config = dict(
    model='sound classifier',
    train_examples=39062,
    activation='gelu',
    bias='none',
    moe='expert_choice',
    shared_expert=True,
    mixing='cutmix',
    optimizer='adamw',
)
Rows from block 4 of a small sound classifier, named by matrix and row number. Rows with one number within an expert belong to one neuron, the router's apart. Each number is 128 + 32 x the weight over its row's rms, rounded and kept within 0 to 255. All counts start at 0. Numbers have three digits each.
After each expert's rows are labels from the 100 clips, of 14848, where the router gives the expert most weight on average: "strongest on" is what is common among them. Only what is clearly more common there than usual is listed. The data: synthesized solo parts of chorales (CocoChorales). In brackets: how many of the 100.
# router: router (model.blocks.4.mlp.router.weight, 8x192), inputs 117-155
# up: expert up (model.blocks.4.mlp.up, 8x192x192), inputs 117-155
# down: expert down (model.blocks.4.mlp.down, 8x192x192, transposed), outputs 117-155

# expert 1
router.1:137087115128141201133214167132104159094164207154084131113100128159064132100087120108160108155117163143146124134168173
up.0:149157163118182101107087169138106116089181122202118154192151142144124137135121139116112088118162129105073105151152106
down.0:083129074123097110160138142137115082145049139151125154085123090159122075120128092082150103101119155121103122120067085
up.1:149154147171121096102126122156108116135180092131066120140135073067097125183063131108138106125134139110081108090082148
down.1:103070135117146094098102111102164159121103160163105073072141155153110097116107147130100191087120122156097140133159088
up.2:130094167088064101123148120120140097129195093141096153110106100077130126155096129124092150132153044167119173092131123
down.2:123109124059126073138099163120133164127140166105129107104117126133119149104121165133088174164130150167130194131186110
up.3:114144125107162143103143138102196101147132116171097168118140146149141144155173114150138094099067071102146096080083108
down.3:104103125166120164154156157107085166114110137125152143141062186131080157146102111159148100175079151093200044197044159
up.4:220094090064100141156146098132128128144146136137130151178103193163129087104181101095161116110113175159143163110126168
down.4:166126119096161123096200086090176140181160165150143147179116194081148146096158072164098148077088130146156162130132177
up.5:111105161172072086120102104151147079177129098063095092151131129147140115181134130092091137129188061144135122078058137
down.5:143119118087162157086157144123141122130146169126138105149125195111114135092161124081144119117163068127133207109165194
up.6:141175133116142138135176132109148116141124114181079174220115134073128087118154088128136101088147202115145138106136106
down.6:162105160100148156058160108120122114140115162217100165076086127064155117094149156102156145121110122117098097090109130
up.7:159116137079064120158133127117143116153156137138117112183104188144050143170161080103215152086125180144166143083125176
down.7:102118088126101100066166081085208106198121170132105135117135160084126153088153104153116138073115082147176134073093133
up.8:108082096051077111139162116116128135118113178132163110083075125083132111101082142102166190135138115164119199107132140
down.8:178125104115171046131129121115171163144171153078156106139112112107143154101088126152096141172111112163132229171200141
up.9:174112098153151151122063148141117121145129109083140115200144189156162173155102070116119124157121142149163112134129172
down.9:147171172096103114144154121076135165226175121136144138112143161122078127110180147176090130111118098154117198097127121
up.10:126121174160158148048099182101194109150118077116106131210139192112175155128118134118102097119106135137123145114088096
down.10:203124168120135112184124154131107156103162065132146143170115157109097124156165108165097109123157132110144173102173173
up.11:098149163139106104123136139105112152185150149120099148123139147111049101167121135103101145110147076130113125035142155
down.11:154128149158151070139091167169119085100114123087119094162103168130148160096127160119083145182122098135115151156142186
up.12:126157115149148117133140161132134134145101159179072163086173126154151126123126160168163095097085097095127088126106095
down.12:134146208160134167199162085107094168112173120167174131097046151078104100127131098148161095176094159118131084181116134
up.13:125180151129139167126145097118106141111106114225147180116102126097098167170139057163155114133089157102102089112097095
down.13:089149134186122137180151098125139081153131106105126113093099107152111185156099133143185147126163110159138103129123102
up.14:128138124100113094130075103149183080113079118096111127142179129128179112146164097131179130126171111122156133093125149
down.14:156071092169131122173092124135186102079056115065099126170146123114186088093198134145126099208183123163141150173136121
up.15:159158084126113094148128114092149078136072078150084167165190111153158082117156117142177108086129099095161127088087139
down.15:182071114144069152102118193147168121163052094110120153143124176069143076079144130134111115125104127045124124144146121
up.16:116106161095128122162063150135166046105101113123127103128162088149142137066153173147110076131184103148112140138147098
down.16:106078167176112093061066129150159070078101152156118130119102130098144139194149160116101150116119085107143165139078098
strongest on: flute (94); note D#5 (48); note E5 (47)

# expert 2
router.2:095081065116129118166063159166114090115070173155113121109110127220141140172138141120229116173147092087124155183063163
up.0:089144143116139114056157083099081143169152138152132136116129063054085107104138154132142093037079141113120151076139138
down.0:117141091204103078103101096140146103112144161145080156136134159130133089050131121169102154057120106166109089150111117
up.1:105172148077141127113162141128174194166168177137100144108146154115112167115114113061162079068135123152161153128124185
down.1:127168191105140130089162135076111194186172097108116159139073139100151174204153135135133125159125115104121138073118149
up.2:154117109099081144135159085140084172167143124104102070103140083128070093103188124095157164118114094125104160103117165
down.2:131157219116142126119149117094100171103181134162165142142137130143086168141117133113077163089138130162101152059144139
up.3:137141207101179190102076107110175169168156098124172094102171063114112165065065169161141106099109124069134129126137140
down.3:144079152105104114124130132164102096131082096101179117095127125127124146153133188166067125248158076119136118106156052
up.4:181162105113105077109135095024145120130126142132158156153112100120135105128080173160117106113092112134022145102151120
down.4:139096109140067147169103123088151170086127099103114167138164055161164089087112125123107143147164167139125099143145132
up.5:104196142151106176092156143077133160147173199153186117122123182109082144127088097112120134142072156121135167162103144
down.5:170169228127116189118130166112147119163131093154060127081134110121139205131090141114091155151147145159142164105096115
up.6:128172139131182142097181105138154135129116106101097136162141135073157166145115121143110103130148183093137134070109109
down.6:154135149109055081178104158132079118159121119121096085177121154136112090091134162115083172102161080146132142141176143
up.7:133163077112134118139159127060192092103113150162180174115132124160107155146127103119174150085139119055181079100093152
down.7:074054108123138056127163122114095106158144142137159144100175128111119124125123134085093132042107084144134135171154142
up.8:144193121047198171108153101091129109206146131154145132118155116059110137132131071169117091069121148127126170080092119
down.8:134122108162131074232161146149150171126151166087127142126080140158164129118143117101182155147131118206164157158167121
up.9:196148102111111070133109129109139114116102085117096145187169155139117123158142146112131156103131141191151111091141107
down.9:146139093106089109101106096124152045165119092096141128120149106139140131126131159094130159079087101104172131108162153
up.10:142144150105144153137112110145105130132220148212160117147169071132078132071131099104152100086122096160102127118197171
down.10:095127130163104065176107210136095129118121099120119117141125092141169092112140118098119095175161163166147102211151135
up.11:120136114116126137112118118117116148143138129135105110123082091128068131104145125071190188116123084171163161129112189
down.11:170154184080179116122135109104140174105157146153173156171129142103161154105141137198143122106144147172112126094164095
up.12:087120179105090154154153106148156115204143132131145130148130114122094149139130054099104166120107148112166179085112178
down.12:107122243121080156204179136156125150191173147153075149091120166124076162122168135143109143105141124144135162130119117
up.13:039099084096133057095145138152156142083119153119108132086076143110128131118119081091145093150104111143119093138128106
down.13:120119123170136138136131106190098079104074122078055096132084120129130134102114131109161107255133161137208116214090084
up.14:158156161098139112050128048081172172212200116115163153119117102114066110094105103122132125043135124141089168078151121
down.14:130099149086139144093128141089131090115145155097116106063143088141143103065142162165150083045050084082139101094071065
up.15:167113124141085129110079081150100143144149135141166127089145035138138077062091194144137100127105068140030119157140135
down.15:078124078168110163065091114115170119131075130079128143138123113156131086171100050095127135058071143109101098104115105
up.16:136140163128142142110098102159144104159130103125174078106106047114061134137111109125154138138075100145116096098104167
down.16:108144142146142039131136146098087117142167139128194138085064078176133112148157108188089056080089143143107104134127113
strongest on: clarinet (100); note D#4 (44); note B3 (43); note C4 (43)

# expert 7
router.7:084174097093154134152133078126197171153170159120152082106099127131097129124179132147108080109136110107207166118150111
up.0:111143110085111158103147109093110150091177124146148123129185153134179174167125154095183152122116143118122149127077131
down.0:122066125132170143094130096089143088092094180131126057098087129102174195136083127059150154156137096138179124111123156
up.1:176150101149137098098138149123127083141099095099065170206136120114151147170099104177072125093075080098114124039096055
down.1:155116122115076061158104097136127104173154131071078171104155048112171066135140129144068147141130139153192067098125066
up.2:123197138134142153119164182105075093118121068186090119140165114143143109094096170157119110082159126125050164098096143
down.2:135126124169180187075162143083093157139160079184109115108134097159148148155134079154075141075091117161082114097129174
up.3:179125125123096164134153115074064112065124137124146091096136095133138145118098191118157216139126096125110184152083116
down.3:163109121158171173104085068077140118065048131138194104129119117119162183083098127101154124174163119130151121160147150
up.4:158137151143154087130112167122146109155138110101062159202150095097167133179071106141081113107117081074115099043097069
down.4:174108110135094060148134092153152074162125153050069159148136075108176084143147108163067148169127150134205102093111065
up.5:094070123108106127118139125092113174122116174157168118120109161129136064085140112043187155121055117169157141147087142
down.5:116087108154166150054179082106146097169130186143149145096116102134105191182132068151096181107094083126090142107109098
up.6:061090131087110110119148127138119131185116166118151144110164088124134140136134102154121164124121157134112143108137043
down.6:122094149082121078255146134155153150129126135099139107136074135100161126099059102173170080191142155093150113118102136
up.7:129131100159118198140142102077049127047129128107146091109183113162119165120077197100180144178117085136132127125091149
down.7:145103143122165140092107128098144083039057140161161103114119143094154154131106167057151130207177107097172147150127167
up.8:092145196180128121103131159103084136119151098147089112185174099124124114103126172128119133098117145151061174097140117
down.8:110152121133136228096144142074132129106120101143111134110122109119127125110117104096083172079162115174116165146141150
up.9:157134156115104162095151112116140134158191083143132128152134154090118141112111162108124108095170117172129113128105125
down.9:072090092133099155128106167143110120155142091140074105108183163111148140121125124081117145116124113149081101145116111
up.10:125109126181167092102152115123073125147103106168091124097110149135089125084117137147167141107025141064121153155095139
down.10:135180122131093153141122144145114128147195084112139145091160149151073135126147163164115167126116130116153091165191130
up.11:106184106109159206127169129082161163149158116160123148135191146143125206162142110117150166116148114101127183136053120
down.11:095121142143125156095143110171116113119117120132052066074139100103145166137098112057121194153201077146130128141131132
up.12:129151101195135167108103131112071120122168109107163098114159095154142145155155131114110201125094118197113114156089123
down.12:086123117146141093103141052111148100142095150133119178060160114171069124137114179064098154166189116074106190062166087
up.13:090131061151164097115115123117127140140120145127125120145035146141134096155097088140097112152070156138122188178118120
down.13:155178132107188132094181052100116141175175074144133155135115193159111152121123091169125107098073201117075200105118139
up.14:123117160057158090124122128127096173171207145149151120091146091099093120108090133152136152091131122156064175062120070
down.14:116072068082084065215124145204149121180106119119072126094108103166112112124106122170125138186212102108152063155119079
up.15:177216136090132194109077132125082097112166083156179080153148112151177142067136182149112150106096157092137101158133144
down.15:106128092141135192109133115107141149121163102148152077124080113125131154124100050119168130112122135180104138097138149
up.16:162109088171136183107122164156089156083187121160083120157118126138180076085119128081122104137132154105100149170121128
down.16:144106172162168190073148118081130131138155119156192199117104131091109203165143117133135148113110112129151134094125175
strongest on: double bass (100); note A3 (41); note G#3 (35)

# expert 4
router.4:137107080119089094095128122132218153212116099099104097168094089097142148154079148127147137067167153118150097067104112
up.0:077086132100093117102091168105130120107106119138170136147187078080169123129098177063140197111149093138112140096125114
down.0:156133145101134109095172067104138103169153141147094160084125112142168092093099141143183188133130140116133077129131098
up.1:179128150121076161169192109166095100145112115157149098109087115128094168099149117167185069191165149145135106131130136
down.1:104125124121073149127092134133154143130128172128082187097159096130126123123135186090126148126149110115138078098097026
up.2:107136165130121213078093126104104123066199159132133163126138125136128141089106124116128114122058070179105098165114151
down.2:149188123146097158156130128139081165163129088087120124140089126092088146095135164144143146152158150089164139106131134
up.3:127091112164045097122110090113141110149183101066111106128092116148117110125144166108123091078137151102131018098127130
down.3:103152152153140191169172067096081105114165129182152117054128128161117148175170079143178193109128121149123093138127102
up.4:158132120138122116148178153130115103128138118079101157139099048128105087086075162163118100078129151110114118076087104
down.4:151125175143143187106112062128193119158154135214172150079158158132141130153175103164170153078124158132097072127098139
up.5:159106106104144162092090134068106135103156159146172111118139101112162108143170159149139101083138091119147098156086105
down.5:169155123126176076104148054072166168133184110157103165081159118097169082109086150170152203090110136160125108090140121
up.6:125188084112176091141151187149163118111096091142152100088153070135121172187079067113143096136107111088146167144143100
down.6:147118116098167100138156120111124111209135139132114140165180161141141131117138142145103106119108142109169154188146151
up.7:113128166112181169102133141069077183112131084175103166140156122148139146119137116060136138185130067114141185123155152
down.7:125156172104096127161075166131066178149166083110139083119128113190079103081128191052167114158160141091124186144164157
up.8:103094103117100072139098122133149086099162150137114149058103144081087106152135125122117125213129105091165129191106059
down.8:109178187105111147154089228141080140130110117143161081133140151144068122099072136112137097141177096148099110072163170
up.9:130086142182068206101082073133083137152196088102109126132139154164119157101207123069139128127136085123130126091117145
down.9:174173150139127164141185124090113149140177092115159141099126126176056117164137094139154105149111162069147112158118125
up.10:158166138156180183145139103055150157099123142151173153098105115127134122125112128131137126087130120162096124149073093
down.10:111108082128095147144071131148113116134065107130104130116137093140140084137079147130084154126143110125078120101101066
up.11:123140107101071102116137123177123073166140125170114173158126098117121159097148139098158113097174161154115108101149116
down.11:100140161092079115089138141114148132159135196153076162068124145111099095074127191094150172172160097120129067142084067
up.12:100113093187074143118054102094102124087109131063056155171101100162187096087159151112118089100154103098166096090139110
down.12:109154109152183149131183059124036105156151113162176131084112115145107137121165052163169115098088147120080106160134088
up.13:133098070105130165153127137025112132094091134113213090157100063149159141117125101155114111182144143107108173092086088
down.13:119103086182215134156074108113144137134102126165127116059150123141116098177091060182107130117104137121088125119109098
up.14:070130121141189152153096148168096097049080142196083098104112102095174134118105087154149132121115184148090124207109118
down.14:132113134113144088136117087150155160100168153144149141109134145121105171112173132176044161104070101170153203120154143
up.15:145114170154114136142121184106153115126183191092178085132117139107148140128105151083131166108104036154113183095158148
down.15:146045079135169146137148122133155167105081167097142097171113165112189122135167023145131093138111176089172119190173121
up.16:098094111210102173121061094129094129098142129078069162128100128208181111108205103110115101118128099126162080122112143
down.16:119168136139168159149181098092049135143137088165174114077089111128117175145169062172165124114079151083116109181113088
strongest on: tuba (100); note A#3 (48); note C4 (46); note G#3 (35)

# expert 3
router.3:163133136107132120177116104139122139102074096121188122111167148131056117130165141078191165074089160164170120108130115
up.0:147142156168172082035163179119101129146197148182076163146096146085144109132128085125087083092153106154066123133127103
down.0:143150176153112105104099184171145144136105192137102105094108162113129091097129183086109084103134073105066136139154124
up.1:187158118148186168093054170159088111103199165169169128078125127117200120107140138130114105146180164096157142154106122
down.1:094131139134159142114145160203154110123141116118118101106111152128121136136119063126085118150151162176098143138144114
up.2:099198142121152087067143145113149165148154125102110102113147121118143151110125140126087168039081080198103162094112143
down.2:113143203115126146084180118082127134174128154139114118084091130148133145140183139138069067146095134177087133090125145
up.3:143143124157141132100115195128103150136155102151108129200063114110149167196151117227119099118161175084082151131113136
down.3:165150160129184125090147171091160161154118162156080139137105160128108156096101103147150118112110147143105148088121166
up.4:150107080115164126091112110033150080125085168137145116147198171129154163066116153059113125089107088117143103110151131
down.4:157134142083106157112196134126117131149125167163098106128132143135086119088122125179093152158073158106126163208125074
up.5:110093092144121150090105170170127060070127145123117106065086127122147152147081129129148131197082131141132114169127099
down.5:106100110105198126089156104078163122164083189120096116136040119125113108165124104166165105156104130103122098110113071
up.6:136157159143153154096135031156120123106156080175120139113177139098140195086132159172088156137139143131081119138176093
down.6:133076106140122144083093133139203116167110119077113159101167181117162159139157114078123176101112145153189117132120159
up.7:153119078085073114134127123150153121151066101119105110148158115080086090103121113159211152022140156129109180093108128
down.7:170118117166114144218093152178112168104126085087151125155112151127114193143061112145120128111153117121170112189127111
up.8:148114113109144127133101132175068116091129123143153103118122098138105123144097126151144080167167113164090110158112149
down.8:114124130117133107141191091074180132162129177120109141135165154144119094121152132066122134118069135165167155117126164
up.9:145174133117151155125137130135100168078138066145137099176067090076138111111097085144153140170139107146110159127119135
down.9:150138157064134132181107103117087154085108136163092142161136115138147138148151154110177185166106153092126135151106104
up.10:136103136095100151119123097146142129140095085133122124172119093084139125089137137102160132093127107125136160134138092
down.10:114170104127107129223089121189071140052111073098096117165125136167122151151089146147158152102123130094169124159147141
up.11:105077058145116140075096089153127135183135158172191097076118120153158152101106115138183143140152134126050094152111147
down.11:101171118153181122092155110132135155100169111113130084171170097122178161162104103129130158100136103102105161085124179
up.12:152137140079137137130147128143105192087116101141158130160031149052109151130105104138170140123124131120139175129126156
down.12:146169150104154137168088113150096149082131109177120122172112122119129153147109127109177154173145133078111114160126134
up.13:088127042118138088120084172106182112120108133104141094151125151136138187158149079091111135086096071082143187125098097
down.13:097135129158111140151121135104141043169123122072192120119147093172090164180138137084125124100058085134199131128105132
up.14:078103135116165130145125139078140092085194195148130143102104108112112098127106104157121124062158163117089135070106152
down.14:141117061162126158115084131152117112102042096115100120155136092195178137135156120088161115157158107128145149096178113
up.15:149133114086075088114095135157172085176077118128102119160143121077100105075128109177199184036112152144130165136139116
down.15:168124121155109137228104165205112155079115080090145120148127148141116188144087120138132104119140100120178125193138134
up.16:116169149137191124051131125136113162135136117159102146152153077105144101109073099087072096084109136166038128145146145
down.16:136123162141129163126153133111188124108096154097139120100135123104168088113107133155071097130153112159074133093103133
strongest on: trombone (100); note D4 (58); note E4 (33); note D#4 (33)

# expert 5
router.5:133098159110135096140189120096053172106120116121103164162138107096090104139148133136130139066067119116085115107128088
up.0:167149110105072137156115132110163078089071113104120117147144095137200137167188093127121114142138182164152102074116111
down.0:118106147138088106173120184108158073123093109083136162132147155150187136122114157141120095146132085112134081097171131
up.1:136123119126123180129127136171145114101043151094080127086119112094132158138112090123142107189137129126191149129063146
down.1:087130085089106186162103111121116121135073174131129127088147119189075129102134178065178147104102123137130074088148139
up.2:192084106151160119071119144123153127135107142109092141073145157096164131142108120146163077086098130201083125115096132
down.2:143105178138138119131107133174091083034111095120143152114143103106154075090174145156076108118165092124121159118100124
up.3:101191094156175090078113156148171143088123130188113168103135178091170139124109119143112049098128134198052116130146174
down.3:153111148149153089094080146181159129123139134112151110137142143087130203132169137106075055083150147150124172124159196
up.4:159131147097090167161157082092163069087107122105137134132113115085168150140165128125137179144143147143144145110163113
down.4:128139095142123123150105145079142080073119115108163185150144067151200161133105162156099090182165090162065113083134118
up.5:150058117157135109099109074131138115162158148109114121081180100133146080097151105144114137117096063172133112076137138
down.5:122101161139152107164099083135111061071180161176177145109158083144131100170162146100120167125154112192127124090120110
up.6:139067150113089113089157096095122163168152150161108141154136112066075089118139125130148148049098086163084163079129134
down.6:157160156168159104144106136113111118050180107142122146104165116110115085161159185108082116092206094208160179120116160
up.7:156134134117107194115142143168125165084098080152131099092062167117094151126126105141222074159107151121186119181109150
down.7:147182131096100169153112134116101160118099125155146116130081153169164166158111127140200174170086154123132099082164133
up.8:163133162141135071113151133084121111193185166150123158163149067086094073134107176113125108088114131137055206146101085
down.8:160125135119123102161128214138122150093164126104108130107122147111095151141177159155065130124172092127183182154128112
up.9:070113146155109169125125175181157107107146087126089159118119160104125188154130158123147115163124107131217110163141173
down.9:081175113160044157198126105089095140112149141113130157112091119171121118153153118078164103156081146189099073107115118
up.10:129145138143126158136092143078153067087177119185144140121082103174163135180083178134101096109147100121088030085102109
down.10:111095119116058142108155181105121153168143185138053110143116175129113149114147140114129131146090180111092109134170116
up.11:111100118121127124177160153149136118110113175138087119096100162076143185133074092146187133173083118123112187125092077
down.11:103074133117143116143133161114084209118098150157103121094064076129118182085079124126178117142062111068119115137162077
up.12:156122104079165097154119165086165134068101126167093170106108154100139131120044136147204125099096169099134136100134065
down.12:130045140109150057070105104133169170109074176131121095120108097103137127085116150123126145111054106071130145157185071
up.13:156163118134163178100111144111135180132126131160187153176096123144181126137132035115164112115096189141123123160096119
down.13:140130157072122125161127156165132146147134116156118089172123160157180142052128169161164163156112151111134136082201081
up.14:123128105111161093132075173100196157103145151143162112112153150146131112120069123148188121106100154098109117095158103
down.14:166078107110124091103101078191145145104092105132130076152149131087185147036121171110114140129082097107167165187209107
up.15:192174104163109140117088146083150102085127127156095147120131136129142080106142122138152042123141106149094100087099096
down.15:145144198133127090143132144155120095065179114119164152107129074117113127129177110140077078100181129150096147112109171
up.16:152121098088118173117143124143091130095133140098142089075084173129089160123147092097168134162121101151181136124080118
down.16:162146124089150112091114121133097135126104129127203111125078157161114190091101090142175090094081122154110118114162157
strongest on: saxophone (100); note G#4 (31); note F4 (25)

# expert 6
router.6:132132117138156152077115073157107048099188103180150094117166106144160091128127121142110119136164085135120086159168101
up.0:089116114129103160166157129106156120145125092130170137135131134146065042148094110174151138090150139135147090101117180
down.0:091114083122136031138078202128096117104166112145173121171140137126143116117084109107121041150160138172082137160143141
up.1:109130120110086153127144129115097118169131191089074118090044117103147149105127104125085113143101163111195111123083093
down.1:152100172089070076132099165132088124100101110101151166100162157095144077091160226170093111112171178125116138114166162
up.2:124131168116119105143087193116152117166098157132169122120140089101126091097089182137091113065115123114099144115143103
down.2:103181108114120115143183127067149083183183154117068117118098168134129094130148108148144082107120180187057106005075104
up.3:095174097154102137192093202132116135102099139136149140156120146151146094132134140127177125139163127151145109126177151
down.3:093102146088095099190108207132059144131081156120109130145094115147098064109158147152132081156160203104090115117132117
up.4:146128112107171112074138045131175105122166137120125105158173101079138162143091124064098094120153158136082129115131059
down.4:095162103191161154000125154179139106153151084129093130121125085129157146107069093103078146143129116121110122200095107
up.5:113115128098082120177140187163108091138054143102085073086115113104128131145115127117172117166138064145166127131097119
down.5:112093104096145088156166107084075129086053169124192122082070083130100073182129096093125101186066134116139179121117108
up.6:175110112068070096176154119135073126154082150088102120106142071154099082169175143118145215132145113133106134125139119
down.6:095092115139139177156047110142109121103120136110193070134157143166129158181126122101154168115154084075178137067152121
up.7:108145152127126096082120132138136087148129107194085164109183106061105102075125185066117055091087108161129130107126169
down.7:073111131159125122145145186124131123110141148111107082112075146146128072158116056158125093111092106145137155101067101
up.8:112142170144132111037149134137163082155106153163092107118133057144129141158103158081109086086111142115077108072026082
down.8:103161109159172115052137122139163087127128130130067131121106071139138140153098097104123106115091132102136164142081090
up.9:141104122137107149136102156140111115103057149079088072155065164156135122159172107116180118158102155091186133121070120
down.9:142104136154119163148141097118093118106059137081115123072073112109153150153135185139197160183124167115145120126106128
up.10:094172120065168161177116195115103119157125131110120132102083098114100106127167154177136120114098160160164130134081056
down.10:140095137141139123094103199176103126101113111122110129135137161096161139092133168115083115146161169158167177171133142
up.11:168157105127190106063123090140154107150176127148130097153125073087159157091117108109097064118122170106021148140141069
down.11:103146114159137152000115134193129117151154074128102108109128107102147134119097085112059146126144091115132154200092108
up.12:141109166100073121129238133119185097197108122107163150156131085129102140204111128114093135115154150150092096063095086
down.12:132134095100160113123143077081110116118136160156158164133148111182123132114115117073165135120079159083092123071110122
up.13:115126158118140129105103186135191178111104129063164131162118181102108154150114107102169109107074111117205171133158167
down.13:171154191128130153129110189120088193122155077114165138161163187118114144138125190124134139076128152154173133116154170
up.14:077152110108116083143130101108132088124135194083102116122143022124124103155113169107135061029118147126075168083099105
down.14:179134114160138071079123094152172138130170092082075077147114168131164145108125117136136148157131151107156126185136065
up.15:092135107107109116078107122123162123135155096115087122108074065070134100093121165096129093063116095141088190125091131
down.15:136134176132100076149169187137155098136117139069031050117075131135170093108118145159120095138101105132165177124149091
up.16:105119141096126122115162087143187109164142161154119148110135103169087141181141098083144092118133162136124075100087128
down.16:096143085145151149072124077147129082103123108137120162109124072158128166149069084091158135149101118087118113108069103
strongest on: violin (100); note F#5 (48)

# expert 0
router.0:097150190155115137124127140093163083110143159131113161177111096086149104157110151114108144137130169159045185122160122
up.0:093061118125092088068105108099121119104093132177156100086083112113106126084091155110168134134025101169109148187146138
down.0:165085086101156153098132112134120095115119130129111066114157099120155148116158108080083194138126130164163154128127152
up.1:129127094117103134117136169136109201151088129129159085115120150067069137080156043080181143133064131134172134183098152
down.1:151182106112148176137126082084136147098194129174126140139156085140176075088125130123194145108153104099115133104101095
up.2:131127113092185095171110118127116122174136139124168130091168122118142104117144117129136082096115161134166055134116145
down.2:152151150032134109103133086119195051096147167128106145116162132074123061081136165089154125040157122154153132128161132
up.3:117125137101092141065117165090156120121138129161120108152150110137135147082106132097146191104145123126131179095176150
down.3:122164156144150093123132152128107141129112133104083091132158142177094128101112200066094133147131139136095146114162112
up.4:092076078136130107093136075169181083092120195154097129110118159097143119139043132097138139154114124164116202166170159
down.4:107080111158109117134060141192136117114106125086118073120110136173170113136160139121068182170215155134139124172158109
up.5:078066109154116116087140092144149076132105148133071117109113129076146093192079121134137171129087103121147153148102109
down.5:077080130146138105103111141165139092123099193099111103102114131167148111170128153171108165180094126089093144142099070
up.6:113125121143108108135125053147196075119154170083067150109116132067159133141080184099103118137143140144167155122164102
down.6:146095111104081087126081094180133108117107177112097104080116132127153033109165145140154158152158087099158115193154105
up.7:095091114138101122110131054142114175130156162136124093111145112107115092065070153138128145142149124109104134174153155
down.7:095139101162146130110120154135135138150152173078156093130149141181084128170134109118072163118070119096171167149094134
up.8:146173100087142066100174142121188121174124105168129114104149119107092125121108107152143097080106075083075168126082100
down.8:156172168095117131125199137114097142125193115091117136114165175161119133155176195116074170145205120145106120112094092
up.9:062128096134110104090142059150179107106138142109076127103109128133153135112098174121139119127112122167104120159136157
down.9:127111095123157114126126092160154109151117187112120131114123110168128043172129102154112154164089172063142161174106089
up.10:121120117130113129132097107131126137189094171143119112148169187182081104114142160090191156093134137134117098127122165
down.10:184149135134152127192109142177105137097107121118157124161117128123116084142118120092153083164121119169156161155193191
up.11:185144109139121076129157185111093127112161182142101146085111121100107088097073163171124116090147128134102111130123134
down.11:159157164111134050142132184142127131138171194068095123122159149101111102147104201095078124119152070124125188075158134
up.12:165126158116155152068164163114077125100155057208178149139140127118144112125077147125126114127109123124107099186128121
down.12:199119124076114091188070146125115112104131099107184117123174170147177174140139203119157117165216100131188128116200156
up.13:090129139103101125082100114049182094142132171152148072173163096126160155098111103126153166085125133111156174071172111
down.13:099128168133113136115112134131097157141084108135086065167163154186080140103127153059101157147143118122086127121168116
up.14:123141121141150156135121126147186112143116134100114137068110138104155154123122180162152084132123123178098178145123118
down.14:069087106120088133144133168179098148144110176106110132054054133145086082124146101095150130197087134120179121214096121
up.15:134174144093159133098131102076166103104142185190061145190158147149150104133132112124138148110130106143074190088162123
down.15:144149170138117092164108138134137148165096111079075106150156186186149136113137156091066128192173161138127118066154129
up.16:128099140160138122142126142168176120125139183070120105101089126090138137093101185113122098132158146194106145164151116
down.16:091106112116084134136125158149109159169098148106095128063085119117072102076153133071143142163131119087196119181101123
strongest on: horn (100); note B4 (27); note C#5 (26)